config.yaml
model: "image denoising autoencoder"
dataset: "photos of plants and fungi (iNaturalist)"
train_examples: 45211
image_size: 32
crop_scale_min: 0.5
horizontal_flip: true
rotation_deg: 5
bottleneck: "denoising"
downsampling_factor: 4
encoder_arch: "convnext"
encoder_isotropic: false
encoder_norm: "rmsnorm"
encoder_activation: "swiglu"
encoder_mlp_ratio: 3
encoder_inner_norm: false
encoder_drop_path: 0.1
encoder_patch_size: [2, 2]
encoder_depths: [6, 6]
encoder_widths: [96, 192]
encoder_kernel_size: 7
loss: "l1"
latent_channels: 4
decoder_norm: "batchnorm"
decoder_activation: "gelu"
decoder_padding_mode: "replicate"
decoder_widths: [32, 64, 128]
decoder_blocks_per_level: 1
decoder_block: "basic"
decoder_attention: false
decoder_upsampling: "transposed_conv"
init: "torch_default"
residual_init: "none"
optimizer: "muon"
muon_scale: "match_rms_adamw"
lr: 0.0023
momentum: 0.95
nesterov: true
orthogonalizer: "newton_schulz_5"
adamw_lr_other_params: 0.0014
grad_clip: 3.0
ema_decay: 0.999
steps: 10000
batch_size: 256
epochs: 56.6
lr_schedule: "constant"
warmup_steps: 200
weight_decay: 0.09
adamw_weight_decay_other_params: 0
Rows from block 6 of the encoder, named by matrix and row number. Rows with one number belong to one neuron. Each number is 128 + 24 x the weight over its row's rms, rounded and kept within 0 to 255. All counts start at 0. Numbers have three digits each. After the name is the row's rms in percent of the matrix's.
# gate: MLP gate (encoder.blocks.6.mlp.gate.weight, 576x192), inputs 96-191
# fc1: MLP up (encoder.blocks.6.mlp.fc1.weight, 576x192), inputs 96-191
# fc2: MLP down (encoder.blocks.6.mlp.fc2.weight, 192x576, transposed), outputs 96-191
gate.310 119:126134120112129082061146134105109127132123103101136148106097104092146155120128122127139113133105088124130138162097113156112113206138147117130098107177129126106121134094168182117096124147114172157142111106106140133146107130130112161118091128120111108101092120121147129114144117125149128150
fc1.310 107:151101154153114118095104125133147151105154149155098105121114156107146097127140135108122156118127144114090157076132141151150129067130119123122087124063115148115116134126126096152166101152126120149151159153130139125122121121126148109164116122095132143114139088125140102141129123101139140103
fc2.310 112:097119118145104177122094159174155103140112085125177078154160173143140146166130138114162100108124125177148117118158147107129139154108152109141133149122128156106082111100105153090116061121147133154117120120141123152117144153100158107158127107149156154107142129127093116120141147137107108120
gate.311 136:103098115197138114156121144134126152151124151118150137119145146179142148123126117137142167149129121137160120129140143130155133145131125112139154167163117121157145146155143137111145131171128112079075107143128181083144128119093158114111135097145073142123165086078118148148133128096135126147
fc1.311 131:167149128143132153123106125142148108106175086114126169135136134117076144097128164175143130100136100161113151034177118092117117133105094164125113129138122144105130121163165124147143134101135125144137105115118101140145151165158146134117123144123118120131090086113146076105161125106126153126
fc2.311 125:132135127116140183128123093097137115080121123122157138147149189111151170169128121119137165109112117113115135138107133102139111119172097101144149086134132108125158102095162081116145134128132122126121129155116124112140123141122117153169119153131095152135103088178142080141118130122104104138
gate.312 125:109149137135159144150178154150120128095092156162117121161122113135137096170123142124146103164097114145106106146143107091161146137138151093149118140108117145153168141130121115142177111139184097078152154102127082095122140116086123107145140131115142134162145116127065152110107126076139139129
fc1.312 136:137152142136140160169144121156144157147127176147146116175136172127108114091127096141128156127176157131127156105120096168143135139155136139127115162152141120133175128131156159132127137185108115107121109125133189113150148088140144121072108116122096118085168125151159110120129139137128146179
fc2.312 124:120115119124100128138116139096158125120123096110073146141140131145143070152110102136153137133069081127108113116140149128176144097156120152121149164130113133153158140165138141112136140100165175135107117106148102131111133147139171159149162113142139138129100111153097092087115084122116125137
gate.313 073:161056140107168128152144124140134128156123127072087167116101089101136177110164104160125125122118122142134110113117096103146121085103121132154140176124108156124183124107132156097158123128103126112187175155159121124118153133125109118131108101144088126117130132137138168150124111129163135115
fc1.313 066:125174136142069108106110128119130154091121129170153131092145138156111128130150089128148086119136126114097133145144110135099130127142104164145130112150134151121142114140120133102100136154150175136114121111146127106128138148169110112139140140104132171113161147133099102102136143071130108151
fc2.313 068:131143118112108192093107142143110127135125158112114124144113128150135146144122115135131130130170128141149121152105109146107119099137157067121142168109131112128178147139106071120107074143101102106104140083141101160151160148119141152166151121120170139116138153132105155148124108139124134141
gate.314 071:206109169160127135146127148114139116115111122135090145124097102156121081133116115117139162174142135082149137157101088111129127150130149171108120134118169136082076102143166100156141172154124160111118092148112158124154136126163113107105151111124139109122120138139126145125117121140171073136
fc1.314 066:128108122157123138124152125078147088146156114123145130183129055103129113170118131124146139100133142142118126110094112093096113111120113088141119150142150108161128107160164146122159127124134054094104121119081118140082154098128083124131140171097114118099148157150123131098155135095154115114
fc2.314 070:138133055159156116133097113063081156138098116137091127156113130111117101130139138161111105138143121088126098089138113158165136119116117142146111163148119086123132135121170154116083108120144083130141137118120101096142162115126093151128119156150106157134124142138155128167156094107111124111
gate.315 128:131121092115119198137089132147126169133124104149131142130137093065111158112119113103126150111115152122138146126134163167082112099131161122157124139153147107165149169112167188145129111144125130146147162135138075126111118098123131110121141141079103131110114120109147115107150145142121078133
fc1.315 122:088107172144119077141154110156088117165112129077173120127106168133109094144107134155156113136113147097131097150108107109100123174092109113124137110149155127102147160111119114142113109070161153127106123129136179139119160151154144134143125177153118114191166122167128098149120106099145132109
fc2.315 128:139141147097121159113129117088116110104106099137108120106109122169162133127136169097068117130121129096132114158145096146158146127134160096096124112143123093148157132127147130133167129177164128148143110116135174126153088139106153129112174099142137141183121152082129126077159078118141115123
gate.316 081:129128140101109076113140150140159088122101152155103161108132107114118143118092114133175113111107150116130140146139145165119154105122101157146103094118136091123157132155137089127120067122118125124114119162099080081103116135158141155202154143110131104127145194114144111089151121123136124137
fc1.316 122:118155104123110114110114137134120129105124141138127146113129143173110156141118116136106157096117149116065085165129095140211126116088139128120139118099118171098102139139111090148119122135108075141082177126103132100108128089135116102154150138154139136121155116154139181124141167142127138151
fc2.316 112:109112108153173117091108108139179125170160117131145110099134136060131109119120105159123183143164136105187134192104152140094112120119134147134099121158143110122100127122129126148100106116117126155099152104119106116134099110114148130108122157099159105135172137087150090153153167125103189128
gate.317 059:124180154120141080115090127132105102153121137135082098146144143092112129112125141156123148178103102176124147174158109115171160119113101177114158153133125137141117140130151145121134161137130129136090097124113107094120069110129108105129170151109107150136118115155142082115110146067137133194
fc1.317 055:148138110120109194116128120083152152143163147098160155149139130153099104146114121121145123123163096107100098182143076134145113178165167127137074098129123111140129092105097122126158136115137135076160156115128136168113137129132163158114107113117138128109119113139141113176149116173106139079
fc2.317 056:146138154138143135133145111160119087087092122114133111155121127179134112109118166116162130123128112121177119180088135129056053121162116127149127146120149124165101114179168194155137139089142127108116127113090139132134134138128111115146122153112186121134098178130096169111113111112131122128
gate.318 074:116106117119146071137179167097134152104115126174107116089112147104152147118144146164119139133134118131120118123104115109133130145109112141102126128148155101104086081086139095145135110076118093111154129084132131189095079113170125126123114118130118132133109117147137162143148127140131190105
fc1.318 098:119120118102138114112108128145104160168121107120137105103120101097120138127146144135179144107140122113128097153135129143121142159124106147135143172117126137155101132143125153136087139120118105118131150101113097139154093141076102159184110089139123106138099129159095133128142103080120132098
fc2.318 093:153152113115131132093171133121113151087151131112128106139104117151136090127143161167177101149059122129116120123112129153151144135095133095110104152134140137110099136112125173109081165120153119119143147077146151124133141146115140145148123098139131120112154126101149116143113109114116095116
gate.319 075:114158125095144140122135147108077131138128124171118106120099155121171126097120092127091093161104104136102144113130121131132113155163142103156104159139137104122099099135102142127111149114108193090132140085103113092166093133078138154127117124109104106152145139119136101108141134141162136134
fc1.319 072:104126122131102144115158133121124111123118157096128131138140091124122140081132136140144111099116109102135133078129142146174122146138141139109110076099097140099165142118109137137167164078111155140098114158097131186084166117144147098090138117133158101137121138139138157120118123112124132126
fc2.319 075:088148094109125142122156125160141156097070142118145113053125079113135127125120114117167109148148095130119106115125151130145113110121124098135115141131089113162101142152148148104129131138100145104133135115080106164120115116062152104145096135111080126109120146120144111119121134104086099162
gate.320 096:148136142159138145136126165187137141126146100116158098135125153121141137089117100133154110114110156136083141094125124139137110172148104142121136075104122171100144102100099169147115146135171112114146129131131138116155166127111098114081131103191128151122113108105116137160142098113098158123
fc1.320 090:133147138173149150117144139168066144143127157132159148173112090150097143134105162155111211147087159146121160118141154166127121131109136122112101124104112110161139106165152141140148129164159119132108105126107132130125157106124128094132152143152120146166119120130146116143151130159118144103
fc2.320 091:130120130097173108137127130117165106130160138142083130104132090144104167118117122121110098104106156127136092114126126125127111125096066114138141170139120153114128108133133145114121163127192130096156179110159144141156166118122082112138120130079132118146122093101176138083115132131122122115
gate.321 079:109128135122136113082124163118131101169084145163129146092090112109124143119137121136145113146143110117101159095153162102164156143140155118129150096078110065156151162131147130135102120113120158101094165161128112164143130081130118130123113130136116148130109116125142148099159126112092145123
fc1.321 068:142099120127112164116136087126099141080143125126135095122152136161170099141066097118165130056109094158137095125131093148108144110103137111103112116142112167127114085105129143154144125108106104188150122118097161141091102138103125172131091099108152135112145148161138099131106134143143125137
fc2.321 072:134131133151157202103165092122145126104113142136135135164132123129109121102158139149173113111106104160120166101105119134138119043112141110171128155130133162130163079118145153118134104104147132141087149119139124133145153122113123098132122128126138127121109090108127141090106102143132127134
gate.322 153:161149161144160110151126153123134147099113100116114138088099116136109102127133148151166114193116106165140098153131169109153130118144099157098140124133135114096152062126084133153165129088102155104156146111157099129128136149111149140129129116118129112158095104168117144129146120118127110096
fc1.322 149:135148135080087108105119198109112153103144140114166122119115131136109172078107149116123117109130089109119110114133148115095128170112142157178093135146132187125122119122165145130102130112115125120166089147100121107165131128129116132144120122116138120145126162130139123178103086102125150079
fc2.322 133:154093173148132147133140108141147148145148141083085104152137139098150071143100118136103123170071126174115137099146125105138133138114113127118112123093134140113111167105131120126102130089114138134123086091115152143124166111175159122138112080129137141124112151115113136148148128137120155131
gate.323 121:099125138145110086177090112133097127129117111116137153112105160125099095116138121097158119132117151106178114121099105113137117099122126167119164170096099152154150097129119161103133109103079160148132095118104150105158149124168147135123104143104117111148105149137128138105112148096157163097
fc1.323 127:109139094105147140134144186133151099129127126130106165125088150132141148128129180132118173123129070149095144117141159141156160092086131132093114107149146131122105102088122130165141133097109139105130187080113079139123171131092135109125129121116166129134147144097122120118122122132100121135
fc2.323 123:135144092133141155091132120134139112131106128124123097146127068170108065133154111145160183142117144124098133118130117134120123165130118147056085106056123136128131145111104116123138142157156141111146164136090130166118093113136125150144128115140138148096129110129082143123108151132096150128
gate.324 092:130079151141109127118147098078109135101119100099098116091093147136119085125140161124138082127143077146149148148152113143140105092139098171114162176126097118139136108122192150125138099177150141128138105152127130113143145077125080114097098102184124154128140145174132106129105141093111110177
fc1.324 078:139106141139145103157112129154120099161120139117170156124124093113125133163141137125182118071136130131128149137061131142131127121170121134137135118137111155107127128154105075112172103117121152128115101155153096122146126115154098116135169169140142115126098146079133096110116145098144169101
fc2.324 077:095152112137158137161140138141125109126095112146161149110117124082087125083162110127143158191135095150154147135131129164120138152144121160141163147119099124095118116080142107106150130084124107133128187104141126161138091089093183128145136187113120114099136175170139088112075130107150126144
gate.325 101:095147144128122139142143114116143213101171101091137140095106131107127117114124152140153139137126116107151112108103116131173152147183070133138157151142168155128129111105151165157125122108132122152093120137169161121129114141153114137169136124108147137095145103081141117132119167136143135151
fc1.325 093:159128151140110150138112155144152062120147140112109121133135133144093131159159123140087091108125141139123147149156101118102113178068151104164128117135086190103148116124108135134097104133132130132130158137090083126124158186103140131126123122144135081155121151114143124121174115094078142147
fc2.325 104:127118183136110197128156146126143153127117108125145137102136100125134121134144144102149112207104104135108108136149141130102112130128139100161156105164152105162136109115125170141101090118063154117129141155154129086110124136158150123187151168108118135169103140134130126100113145112159138137
gate.326 122:116126118174119133097172093096129105122091132124176097077128101146100159151108120152153134141131129137166116143085100108113140091139149083123137109142120118079121113142139141150152120155111097092112152142089153156126114079092125138106155146135137115107154113114139140105121127119135123149
fc1.326 120:111157093101144107148118128168108096187110125113113123144130162087077192146156131110150121113127138144148106148095119136136101085115124134115102130138137084122138110139090161103129116123159128146144153112115095114152094140088122152098167155129104115088124127130145117055141135093101147132
fc2.326 125:154134167122118135113146107072158120138097084110149177149101154096151163132062106107111094126096097127130166146111161121113125122117142135109087094092151124126134167116118096123127094091115121100152111100162142119104167140149152089130132074123149186130115118143109166180113124120120090135
gate.327 051:131127137161144151109131113154092163134100111127114133121101148154138131099121121139124153118141085123139134152149122128116173143143096150123127145112131135093149112107091151087123154113094192116153123154130144132164160128105130122086095134140161196120082115156079132116099115063130106113
fc1.327 065:125133164132116077085135152124170130125097128109142113148097120146144127121135097140141165115110100121095163146125112175144093132122104127140113111090153148090107155126142097204106161106158119110086065122151126108152094132152132109103112118158114159112101157119115143121141069146128153121
fc2.327 063:127109144132136118149141180166147131106083131138108168091137109126135131125093077127110167150130148082117094138150135140103129174110131144128113098134129136130116139143125123124154151166078123105146072132102122147099087097132150119146118113141110112172124111138109095121134124131129096098
gate.328 093:103113118149077149099173137120140120143124112145121151150144152105132127105115151128172121107111106090139152156092153146105109132160106107130091134144115154125129101148119113137089180092096111145125123103192160119073100170085090097125085114164138121109099158090145112114136113170121135115
fc1.328 086:152112112131134086116149114126137153121136127118132101096149095117136154143149183142130121179125073115171160123105131151109126157120095151145174157123167097134122103115112092118106097156145111124136147115105126122132095158115131119151138154074149161164119138085109132141147142111166134090
fc2.328 088:103156124148087163110154138138097174135137110129122099116131143128106116123123177105124082119153102113061140180155103103179132173120128171140199131106166120174142130116118086118079140125149125121174128128128143135096150137138125119111132122128135138143114173153133136112138129146123098136
gate.329 071:109137102140140074126130106141144118127092108126098113136111092111138092176144162146104101154135149130134171095090138077117155124130118122160103135149118118159163144128083129137130146125100138136132107170157125104100098116105131127158151147085141104140147146113112153102122113166090141127
fc1.329 058:099149142169141172119156138151090094132141123122128081121128102140120158139078168116149115155143103134129130096099142126128145125123132127100131149140142133143149128120109123055096131145120147125148114106108104124157101134116137081196144130156135144112101118109120120175101165113091097122
fc2.329 064:123137139110162155145109117145140103169164118103067186088126142144154140149105148140076122088150181152154122112100112108127100105169129141137161104145091115098147132166154098103090152148109111118127115152135129135127175158113137094111112088147156138144160109118080155176112170149142142128
gate.330 122:143141117156144112140118133124093132127116102131115203112123140069118125087168126093126138122161125131097120121126163167148126151166112120131137107145154157141115122136102123204144138145113135096147098146125112120155130129140144114142122098156151145141114144169140160098156132153133102155
fc1.330 118:150105136128117112147117126090135098154128121149138106116144138119140122155135132089136126098131094131104079171172137115110113150113135110154119127147133120146125199145130147126115138135120144109110172142117155140092148130135104088120130191128116116149120167116182071136164101118181118114
fc2.330 115:147107152180119115118140101161124111138151136128119133137126124162132149115146083145093162188111172126132124173147142139068123132140126120137093132120122149116160075098097192110102148100146149149154151143131132139163123147172153144159117131130143130129144116166106143070139138129125167124
gate.331 068:098116135153146122146150120143125179122138153182137131133164123108119133086130118149079142123102185126101151082170100141144158137117134117127079103119148125104058150156126098114174162156063127110159099150075127157138178145122165106166130121145147132132106111119133162150103104163139086130
fc1.331 061:151162146149112141123089153132157124108128110124136174116121128127155144117140098148128103119138068116160123158092110167117116175139127174182154123099098143138124099118109185140147085125184124123160141152087104118162153141090081166123123134124137099121157140149097086083141155103163105123
fc2.331 074:130112128119133174129081140127151174130161142140135112087140159139118156180095107113158152148171119163126153090122132087087106165118107108090175128185106163140041130178116142116188144120141160092132125108101128169109149131118136159112155137102132127154118121119107160147104141111127084133
gate.332 099:113116114071098148135112156131149125151169139119131182111188131113114080094144102121117121118138096137098127123134123124131117170120137135160121118110093104146083063110143135171159137131088141054172110150164112100078176099140120112126133132142120132112113134107124146114148126117113124149
fc1.332 093:141106130145121092114122136129136133137117124154142163166131126123127134107079146177159111183090131113099146100120145122113171103155149124119120164107175124125157168125121143136138136140140092146136116152085094134153154134161119144122159118091158082133136114149151106114144166161127137119
fc2.332 105:132099151156115147141094127145104121114072113133096139103118169123121154169113117121088140152130131105102135122133169145130160154118109133128102167169118150098124095140104095139187119107098132118076116138091147124140092127139127151128169114085102167119123145136110147102151122125140121097
gate.333 071:161115127110107106120126146093128133132169111122127083084137154104101106107101150141107113147133104113139114117109167072091141106128155140151168154159077135093105112132114116121155143093161136107141110168147135161112111115130124116137158084120137132150140072167160104103137138113135143111
fc1.333 083:140140120124131115128144140126076118147141114120124150146114103132147106130155133141165080106124141133107150154105096172175111159132113170167117187098135106166112168159137111118112149132084119129123143096149126090160110156114147100128109147120146146136120126104134115130142137163134114113
fc2.333 077:125132107127133167174092083149150140116135140127134123163108152102146167131138111130095095161145143134134142140126129137057101102147135137125170142163134108093107135134090138122159207176136130154086130136123128119125122124141140126146127117121139137117141130083129136139152179133101106111
gate.334 096:118118192124110088133104085117106096121114135114100161120142109139094126137102107158088085115119116125112131095134155126151091072118157138109125074131128119146120116150189096142121133146103156114123145132116082087147107111097176155115115114107117104114124091139117145155116115172162116099
fc1.334 102:095111119126133203109151125152160092116146132167141082094091121122141099114114115140190125120110140148115128140151128108109140109149148161114111141071123139140140116126165127137104183112154149101144196132088114157143131127152126167122151128151142133114116136144124095155096129162111137140
fc2.334 106:147181106139121112116092158102135134152140097141105118156121132139104120128176083124143140082126108166094180130135172128152131098133143127111188129105132143160132088108093090147131209121085133112148189099135121138147115103112122147125149131137137133121138142135101116095127128145128145145
gate.335 120:165118135143173088124127080128135111144154109165112162121135121161101122103169136137121115090131153126100130113149119156120124116137153128119125122194113127119092113157143193154101139129144109073142107158146123138105151154120092158099110099136117121170107149097096149140110097116079131119
fc1.335 124:098103124116150148176093135130126133160107151117116158123129155159146140076167140155095119138138087114126134105169109086160126087140126095132114152161168105152119157117142109155139128105111162138113153095119118133103124125159162132161115144116120114130136063126163130088105119153143091146
fc2.335 106:124160144148123155099106101147115118113142117126130130098141106149139115139156168090120125132073105124086108150126127127111110110153095137153143126118126134144118085138136153107116103152184119148145172149140079107128120118107176108166109194134156142150150131129097141147137128110139111120
gate.336 081:124110112115063147095148159125128103124167118120113083055133172121149094130138125156113126162124138106102120136101160119130119145130202132142151077138098092116092172099143071127138144109090142113099116115134083109126137130125151122123153150120111139138131106085148117060101125141095128151
fc1.336 086:134115134147109144115084116138088123135135154132131169110134136114102117158107099121164099122116157130123112113101133102091097142084152128145165148132163151132162129114157174170137152139127128151134197092139107135185150094150081163162131128106143143152103148137150159148092123134113147091
fc2.336 080:113149121099131128094154128136137153103128144100118104126127147139163125071118139124177105174159114119131155084132125122148149159137132115157140143121106158110160118150119116111100150069110118062134202085122124171150137119166094138137168134060160144135124150084129102103117148151118142147
gate.337 058:129121123115066105159111114168157096109090133131143141135108097129156122159172144149124131135133109093140119119101126119118147085134165122149121154147118154125139089117106109135143139156090109099135117156087121139160125154115162083121177132183133169117116142172112135160121149184107179112
fc1.337 087:114156133130130141138098141150137159121133134118118097158138141101132131141169121114176127100100108117045110104125137110212134104092131109125180129152128177120128139151162115106159136090165122131113138155171135137129086154136153128147114102168166155157135152126148116151082126180143151150
fc2.337 083:151138108148125095122146123105152107125090132133131207149125117161166103086116120144107127152123122081156107111129127139080117097158137126121149116138131129132148137156147120143143140143082146104154147137120123133147139119149129157140133118067179099094129104128099125129088127127112129112
gate.338 087:110148101128164130129138106115082159138152119137129114078176143153075133117154122107153150169129199133114122139136102136129153169129139152108096085113138149130123094106129138106140124146135140124151087094104133117153138116126113109151100129107123083093112128122162159107119168094118127131
fc1.338 081:121107127119114149126136139132132132134129104098117097191114162159168084176085090146131122110112098124140126146117144116136115142109149149127184190118099144137175092104152152141135084130113110139157171113126111168139143134146082099109155104125105110104138099130110111101096150130099101154
fc2.338 073:167104127122165119145137099168123101162160152127114093094150117144124117093126129147097126138142123111119169118121137108084128137104154102132122113118122165104062175126158163114133155101136151112135092143157134125122146087168183153132110114077144116154162112144134130096151138166085123120
gate.339 051:136118150152087116122126150124146183104149111125117138138158161122124103109126177103149114128134119132126090102127053173111123127115171095130079121088135090167123113139127144138143145157123106082112154120115102106106141105104148117156105120115107130117099138146098118155120136109115139133
fc1.339 058:125094126122141147127144145134143140071150141115127133139119111138100126121107120132116112108117153092131162114095122081089078143146139129108111146144118171132139155071121154153101073109154164117130106148113138145129160142153132144110092158132119124100149129140149165107170154115095087175
fc2.339 057:133109143105106146132114086135113108167116095099106151126124164148127150173132106140161137127111133093109171113129120126124141152120148119118125152160135147163152093117152147164135080090162152139129112100102108125105171138096145158106118151147115142125125137118130144084166101102118116136
gate.340 128:131148151115171105136118132153121125133113107087143122148119153104098098069144148140108147130138148115156151172060107116118097125135071161100130123175137079093162109059120109104140105142147134107160134103116112129133125138131116151159160137141101101131138163152103066139105097129140123153
fc1.340 129:090169128127141112150131153161118120111133116127158135126110119106121106099128152125125137139123113147140174176085112083142127126137097123126102122097139079125138128085185138094120156134144146117115168115124135095141100132152193134128113141151122094141140127171123085153112124120148152139
fc2.340 138:090124092120135072169147176110138117133122109083087113145119134133125129109141129114123103160114121094141144140134119130162134169122160132138128137108126160135163142118090142106138096153133158108166175164097147135117120143145147136136113183109130119107096129153154148089116130133125126159
gate.341 098:089116147111140084111162113096106157146149154121160105129146123127087119148116182110167111132128116126123098150135144112122172147068122138167158099143136177117088125117102123103122171129143100115115149106147126142105104121112135153167114115123120131137127164150151153171135142110121141086
fc1.341 096:156158115111128118114150147128109133112128136127142087122104102140124133122081112091159124136163145125139162132148150108115101130076081082143151142144115110072163121148122135101119104112066145127129101111155130110116143107119154133117138119119139149143159150142126144093117158126097141135
fc2.341 103:126117146181102127139099127133144137140103134113138146139120125129135097157137109155090141161139129149127111155151128113100090094124132112147094104135133078170123121107128164106108221128108133148090122135105129162111153157106136101144130139140094122149148133125140144043104121154214114124
gate.342 105:148127190143168137092101076120138095124147138113095143131148148103129091131153136111092113106119130158142137147125110134093093107171103129144141147130119141104142102132151146140081110133141104090104148102168104125146096133114129141112162141133143120148133115100118152110143117138173142102
fc1.342 097:137140147138148106146101085106139074123099157143098124132135132094123119124171128102145095142150122153161131149086116147107109076137097160126167134147129148107102088133156186151120101116165134132154128123142099118126106127109112159129176155124162112161129158114111158098128158119153122130
fc2.342 110:117111085124144099169090090143159154153136120133110182147164134122130116123073135126127133110097110105139124128143087144135128128131142106126130146113144134159116129104117125146142142123126105137158094132166104145142150152123106125143167147183138124092123138091122111165128125122115095102
gate.343 083:146129122162143111077080102172121142095113133150099162108150096107166126110089086117115183139178193151110086126137108108115133132124126090115130129116114105150139130141102081123148123104104109154131134136140101133104181174160128110142158162136152122099139163142130175114094138097157109126
fc1.343 082:150126152143117154066149129138075156114164114108112162123158123145132145085109121135130162095149152107086116152118151150113132162098112122118134113104122120172136128109138109152130114126094137112137133133130175110153145147099167113133167161129128133108112105126158104162106107125112121103
fc2.343 087:121117108124094105173136153155156088125100147105151127112121119134147126106130180150142073043092103081130122103141140153164125162104147144123191118149122120137140120135137125139144158151137147164112124143123133069147125144110118150127168141100124143126159158133119141081120114119129121163
gate.344 046:122140121132111105155121109114125076104076125164160145137103181150110140145100110136104133118146117197127081133183113111149167104155161105096134154118109150116183149180126116109143125093132148131090107156135101088095171105160139119129136093132096122121159116147100127118153116165145114125
fc1.344 072:109131170110138142131136160113121168121120118134118108161124112102146115145126107125083131132139106132080126115119110141156134128099102135115176118164160149171193117127122124128132041112129163169112089112138122115161056177106135130143108134149150112162125130124121109142150132123132120118
fc2.344 064:114136100149148112124104124141137107096115116144180138091071120156178147129164132131124136121123126125163115112115120091142146141124129117133144124108106127132143129138141107106127038132124151098146105141102108148136127141145139124160116119108095127115149106108129125127110158188138107124
gate.345 067:125119110143145159144095158135154145114109129117154124114103137129126119133094161123078148130119107142078114121150108136112163196120179114158117130119141152095152102091134139130122092142149133093126129149087090122141105138102164145074126160110095151110121118176168093133116104109108129104
fc1.345 065:101129145121132139130055130134089167130109123090137160106138135145118084113096115134128164105121055125140089143142144112148130103138146118127152087131149093082122086120171112106125135156140122111158144133137120141134128155115107154060152168132138150148144087105129128154146150136112089145
fc2.345 058:140150106137135099112134112150094125129157201128126055083130120131138151153102126120118156130075093129130118142130153126137154136031104103092136107121107103158184145096103083133151114127165163108097105135160124076152112124135093109114136107173105098127125126139121153126124148108131113140
gate.346 122:155170096145104138185109058143136162134095161119122151099083126153114108118105131106135138103122076121141142161092124118153129105152119139108091131160157129122083143158154118134120152115151137138068088118106128095138108188167145123126120147146119124143157160130098122088112157091125105112
fc1.346 122:182148102122133144079115101140152115119169112117123124125127121109118107159127100135098114146146151154127150116107146118155133098185182111136136155164130094177141092081108139105159105122112131149160152143101133164117157120107134141124106145149131137099147118140132138116088160159143098127
fc2.346 113:103157133123140187135116145102103178115116154144151196162133121075144158085134154067156132121112119140165085178127141099101119125113105170127143134143176138176098142168096164127145119144142106110153106146147116082112144100077152098148114137084133078133130130147122143128136093121132112107
gate.347 078:101150121145076098096117125134100139127143144095139144132137121167127104154092154135194112127159157162117098165126111080159166135137116107134112116099142133168124152118123091155115098120158101133106154148112162135123133098143120124110134139152087143102110109125115131158123158141147138111
fc1.347 083:114127100098150165126123151137155117137093174099134109135123123099093140138132110158040174122122135118139134154169108119099137123137147106141132142158119141069157143107170130150121113200130118118134123093092127140109052106144128154130138142114128132125130155133114102147115112135146127111
fc2.347 084:134135154125129123101119089136073100102059125104132124144114175151124080111113138094109183129102138123087159126112143151135124170105113111165173120121093133116155118117118122124130155140133111105134133103098127055149137126104149116088118147133149126098110132092096170124147137151150144168
gate.348 098:156163167138158110140137153160118151103144105113096116076134131136114167101170136123115148121089101141130151111136120099135125148135114113187169145165134134134182096115110139128132149103137120139117129196157091133131141193098123146105117127155146115150039080074148112130140136150097112131
fc1.348 100:130169129133119096147175139190132132147118115144139128103151142131130157120135143153121117135145116129116101118175126133086110099146139113135148115092187151093122109151143150133152122147141076121150096156164122178120155119113145109129136123139129109118085153132140154169130161121146116116
fc2.348 085:134136116116074099103085122136132139158126124130073150141158141146121094150133105172138154103139123093123131086119105097129104114116152148127160113176186104098129092078188146131135146114124120120094095124119112133133105113132142118067111143113140071138088127116154066095150127119118130131
gate.349 125:130102129133124083104140118122109111151112086134131128089103146117148126123122135114121129122119158134129109107117143093138117139115176141115123094092091096147117104145120171164119114125123106116141098173079095086130108133121121156133151137137123158081124134093135139162132147143114153101
fc1.349 135:105161138118122134185126059118143120126101117112124103108080126077146156132151101116118155139137124128120151151159122160119130120106140108135128135128111137117152093112122170186095090113093163119143073095125118088164105136138164145145134100106151124099126159144154113156126109151114139143
fc2.349 123:144162105125142146150155133120148132126117148081128167068120093175120091126167103155171164109074121167120106093120177118111123069115153122149131138126147113113135101128118159101129085132089139148140079139117133107136137120122151121100108119135134078138131117122096133156090092134149119131
gate.350 075:126120156145157143139078132116154121111117141142144129144131122156180119148098141124084171148130131144216151115120171133157136121144082122143095153114120159144156138117108149130131129100101166163124104147105125102134146127146111138076160129133111111123133121118108095137126137111143084153
fc1.350 069:147071182134103144114113121118171133108110119125114130156115139132168145126123138139103170132114146124180114078121134154164164111101099149164143163176158134114158161123113130121117150104110171129145128101162151163147113150127110154118151136170121123119135120107100088121106098109123081127
fc2.350 079:109097129126078147123127102158091143153112127156120181126164126158107122154109131141124108120136114176110116133145086143106122174128137098124113139136115161193168126129129129112138131155168129140155085157123083124109132120149105122153140105154121133099101108141126145125137161082164100144
gate.351 115:123129107128133151100152200083135093138110120162128120112134110127137159110070106123128111157067137111129136115143139136122134091145120131113122139179119105128113112138155148170107126120125122155167148125154167086113113186126129153179147086120125116117106118096125143118143100156148173142
fc1.351 112:151134110110133187179156100144167115130103159104107129095138150160126118119136113088125125129094136127125153148094110167143148127132169155130101134088116115153119096136178101077097158155127101115108121134136123147148105084139139093148118178069105119169130147137094083120131134129101132140
fc2.351 124:118126112156124156101166137138113124150136137134181132094145142135138162125182134088117107188148109142091150191137104114126146116074116137138134119100117148113086129130109157088108164115186095137120134086168095156127138122105101113121139121148129155137106153128136157120132135169134104110
gate.352 100:104140126115114161162121158102121126144127073102103184129127137118127118122151086135145079170148130119136147129165139078121127211145150120146132108166111180149134172133094143119127088104138100097184105112074107145146173121104110121141122169164135154120109104131122152108101100144119113116
fc1.352 091:136103154117096120148125127110124127110127123130157097162112153140133150125140143096089182115127168121107075117066136114160090111091093162106130120143077132133144082143160119149113147148120081152135170131144136099100098152138083118159125091117134099114154167095110095147140105150135097110
fc2.352 080:134097153114164163125103118096178116100093139091139155129112112152107117080168093141122145119114179152123173118132137150078109114111133110152116135142146165117116137138106148112128119142116133109119153131116104087128153139164126104134131128132130132096095121107091093142090124158112136164
gate.353 051:123180115164113128176115146121130124144121128104129174109101147143137153135117066098110117142118130150123125142119121112139065141127097153141181097154165103147102085133126142153135150144111147128136129087143099142110079135102141113114144160190115184107179166116119119110141108080106083125
fc1.353 066:128152172111141159143148137086114148149151150127156144152143137098074135125084087101177148134118103145125099148132103112141141134087107172121137103120114124112062137135151120161147169113147143108104126109165184108129132118122129115126116139188149103104157108184113081095113122135119129132
fc2.353 066:082126139148095101137088118138157080094110122130094135126127099118143117131164117171107163157126148149154118165132147118095145164176175081141132140128162119168069142121159155126155167160101129117136157125091142149128152144162107111134128106059128141146150098095124174064084118148128141119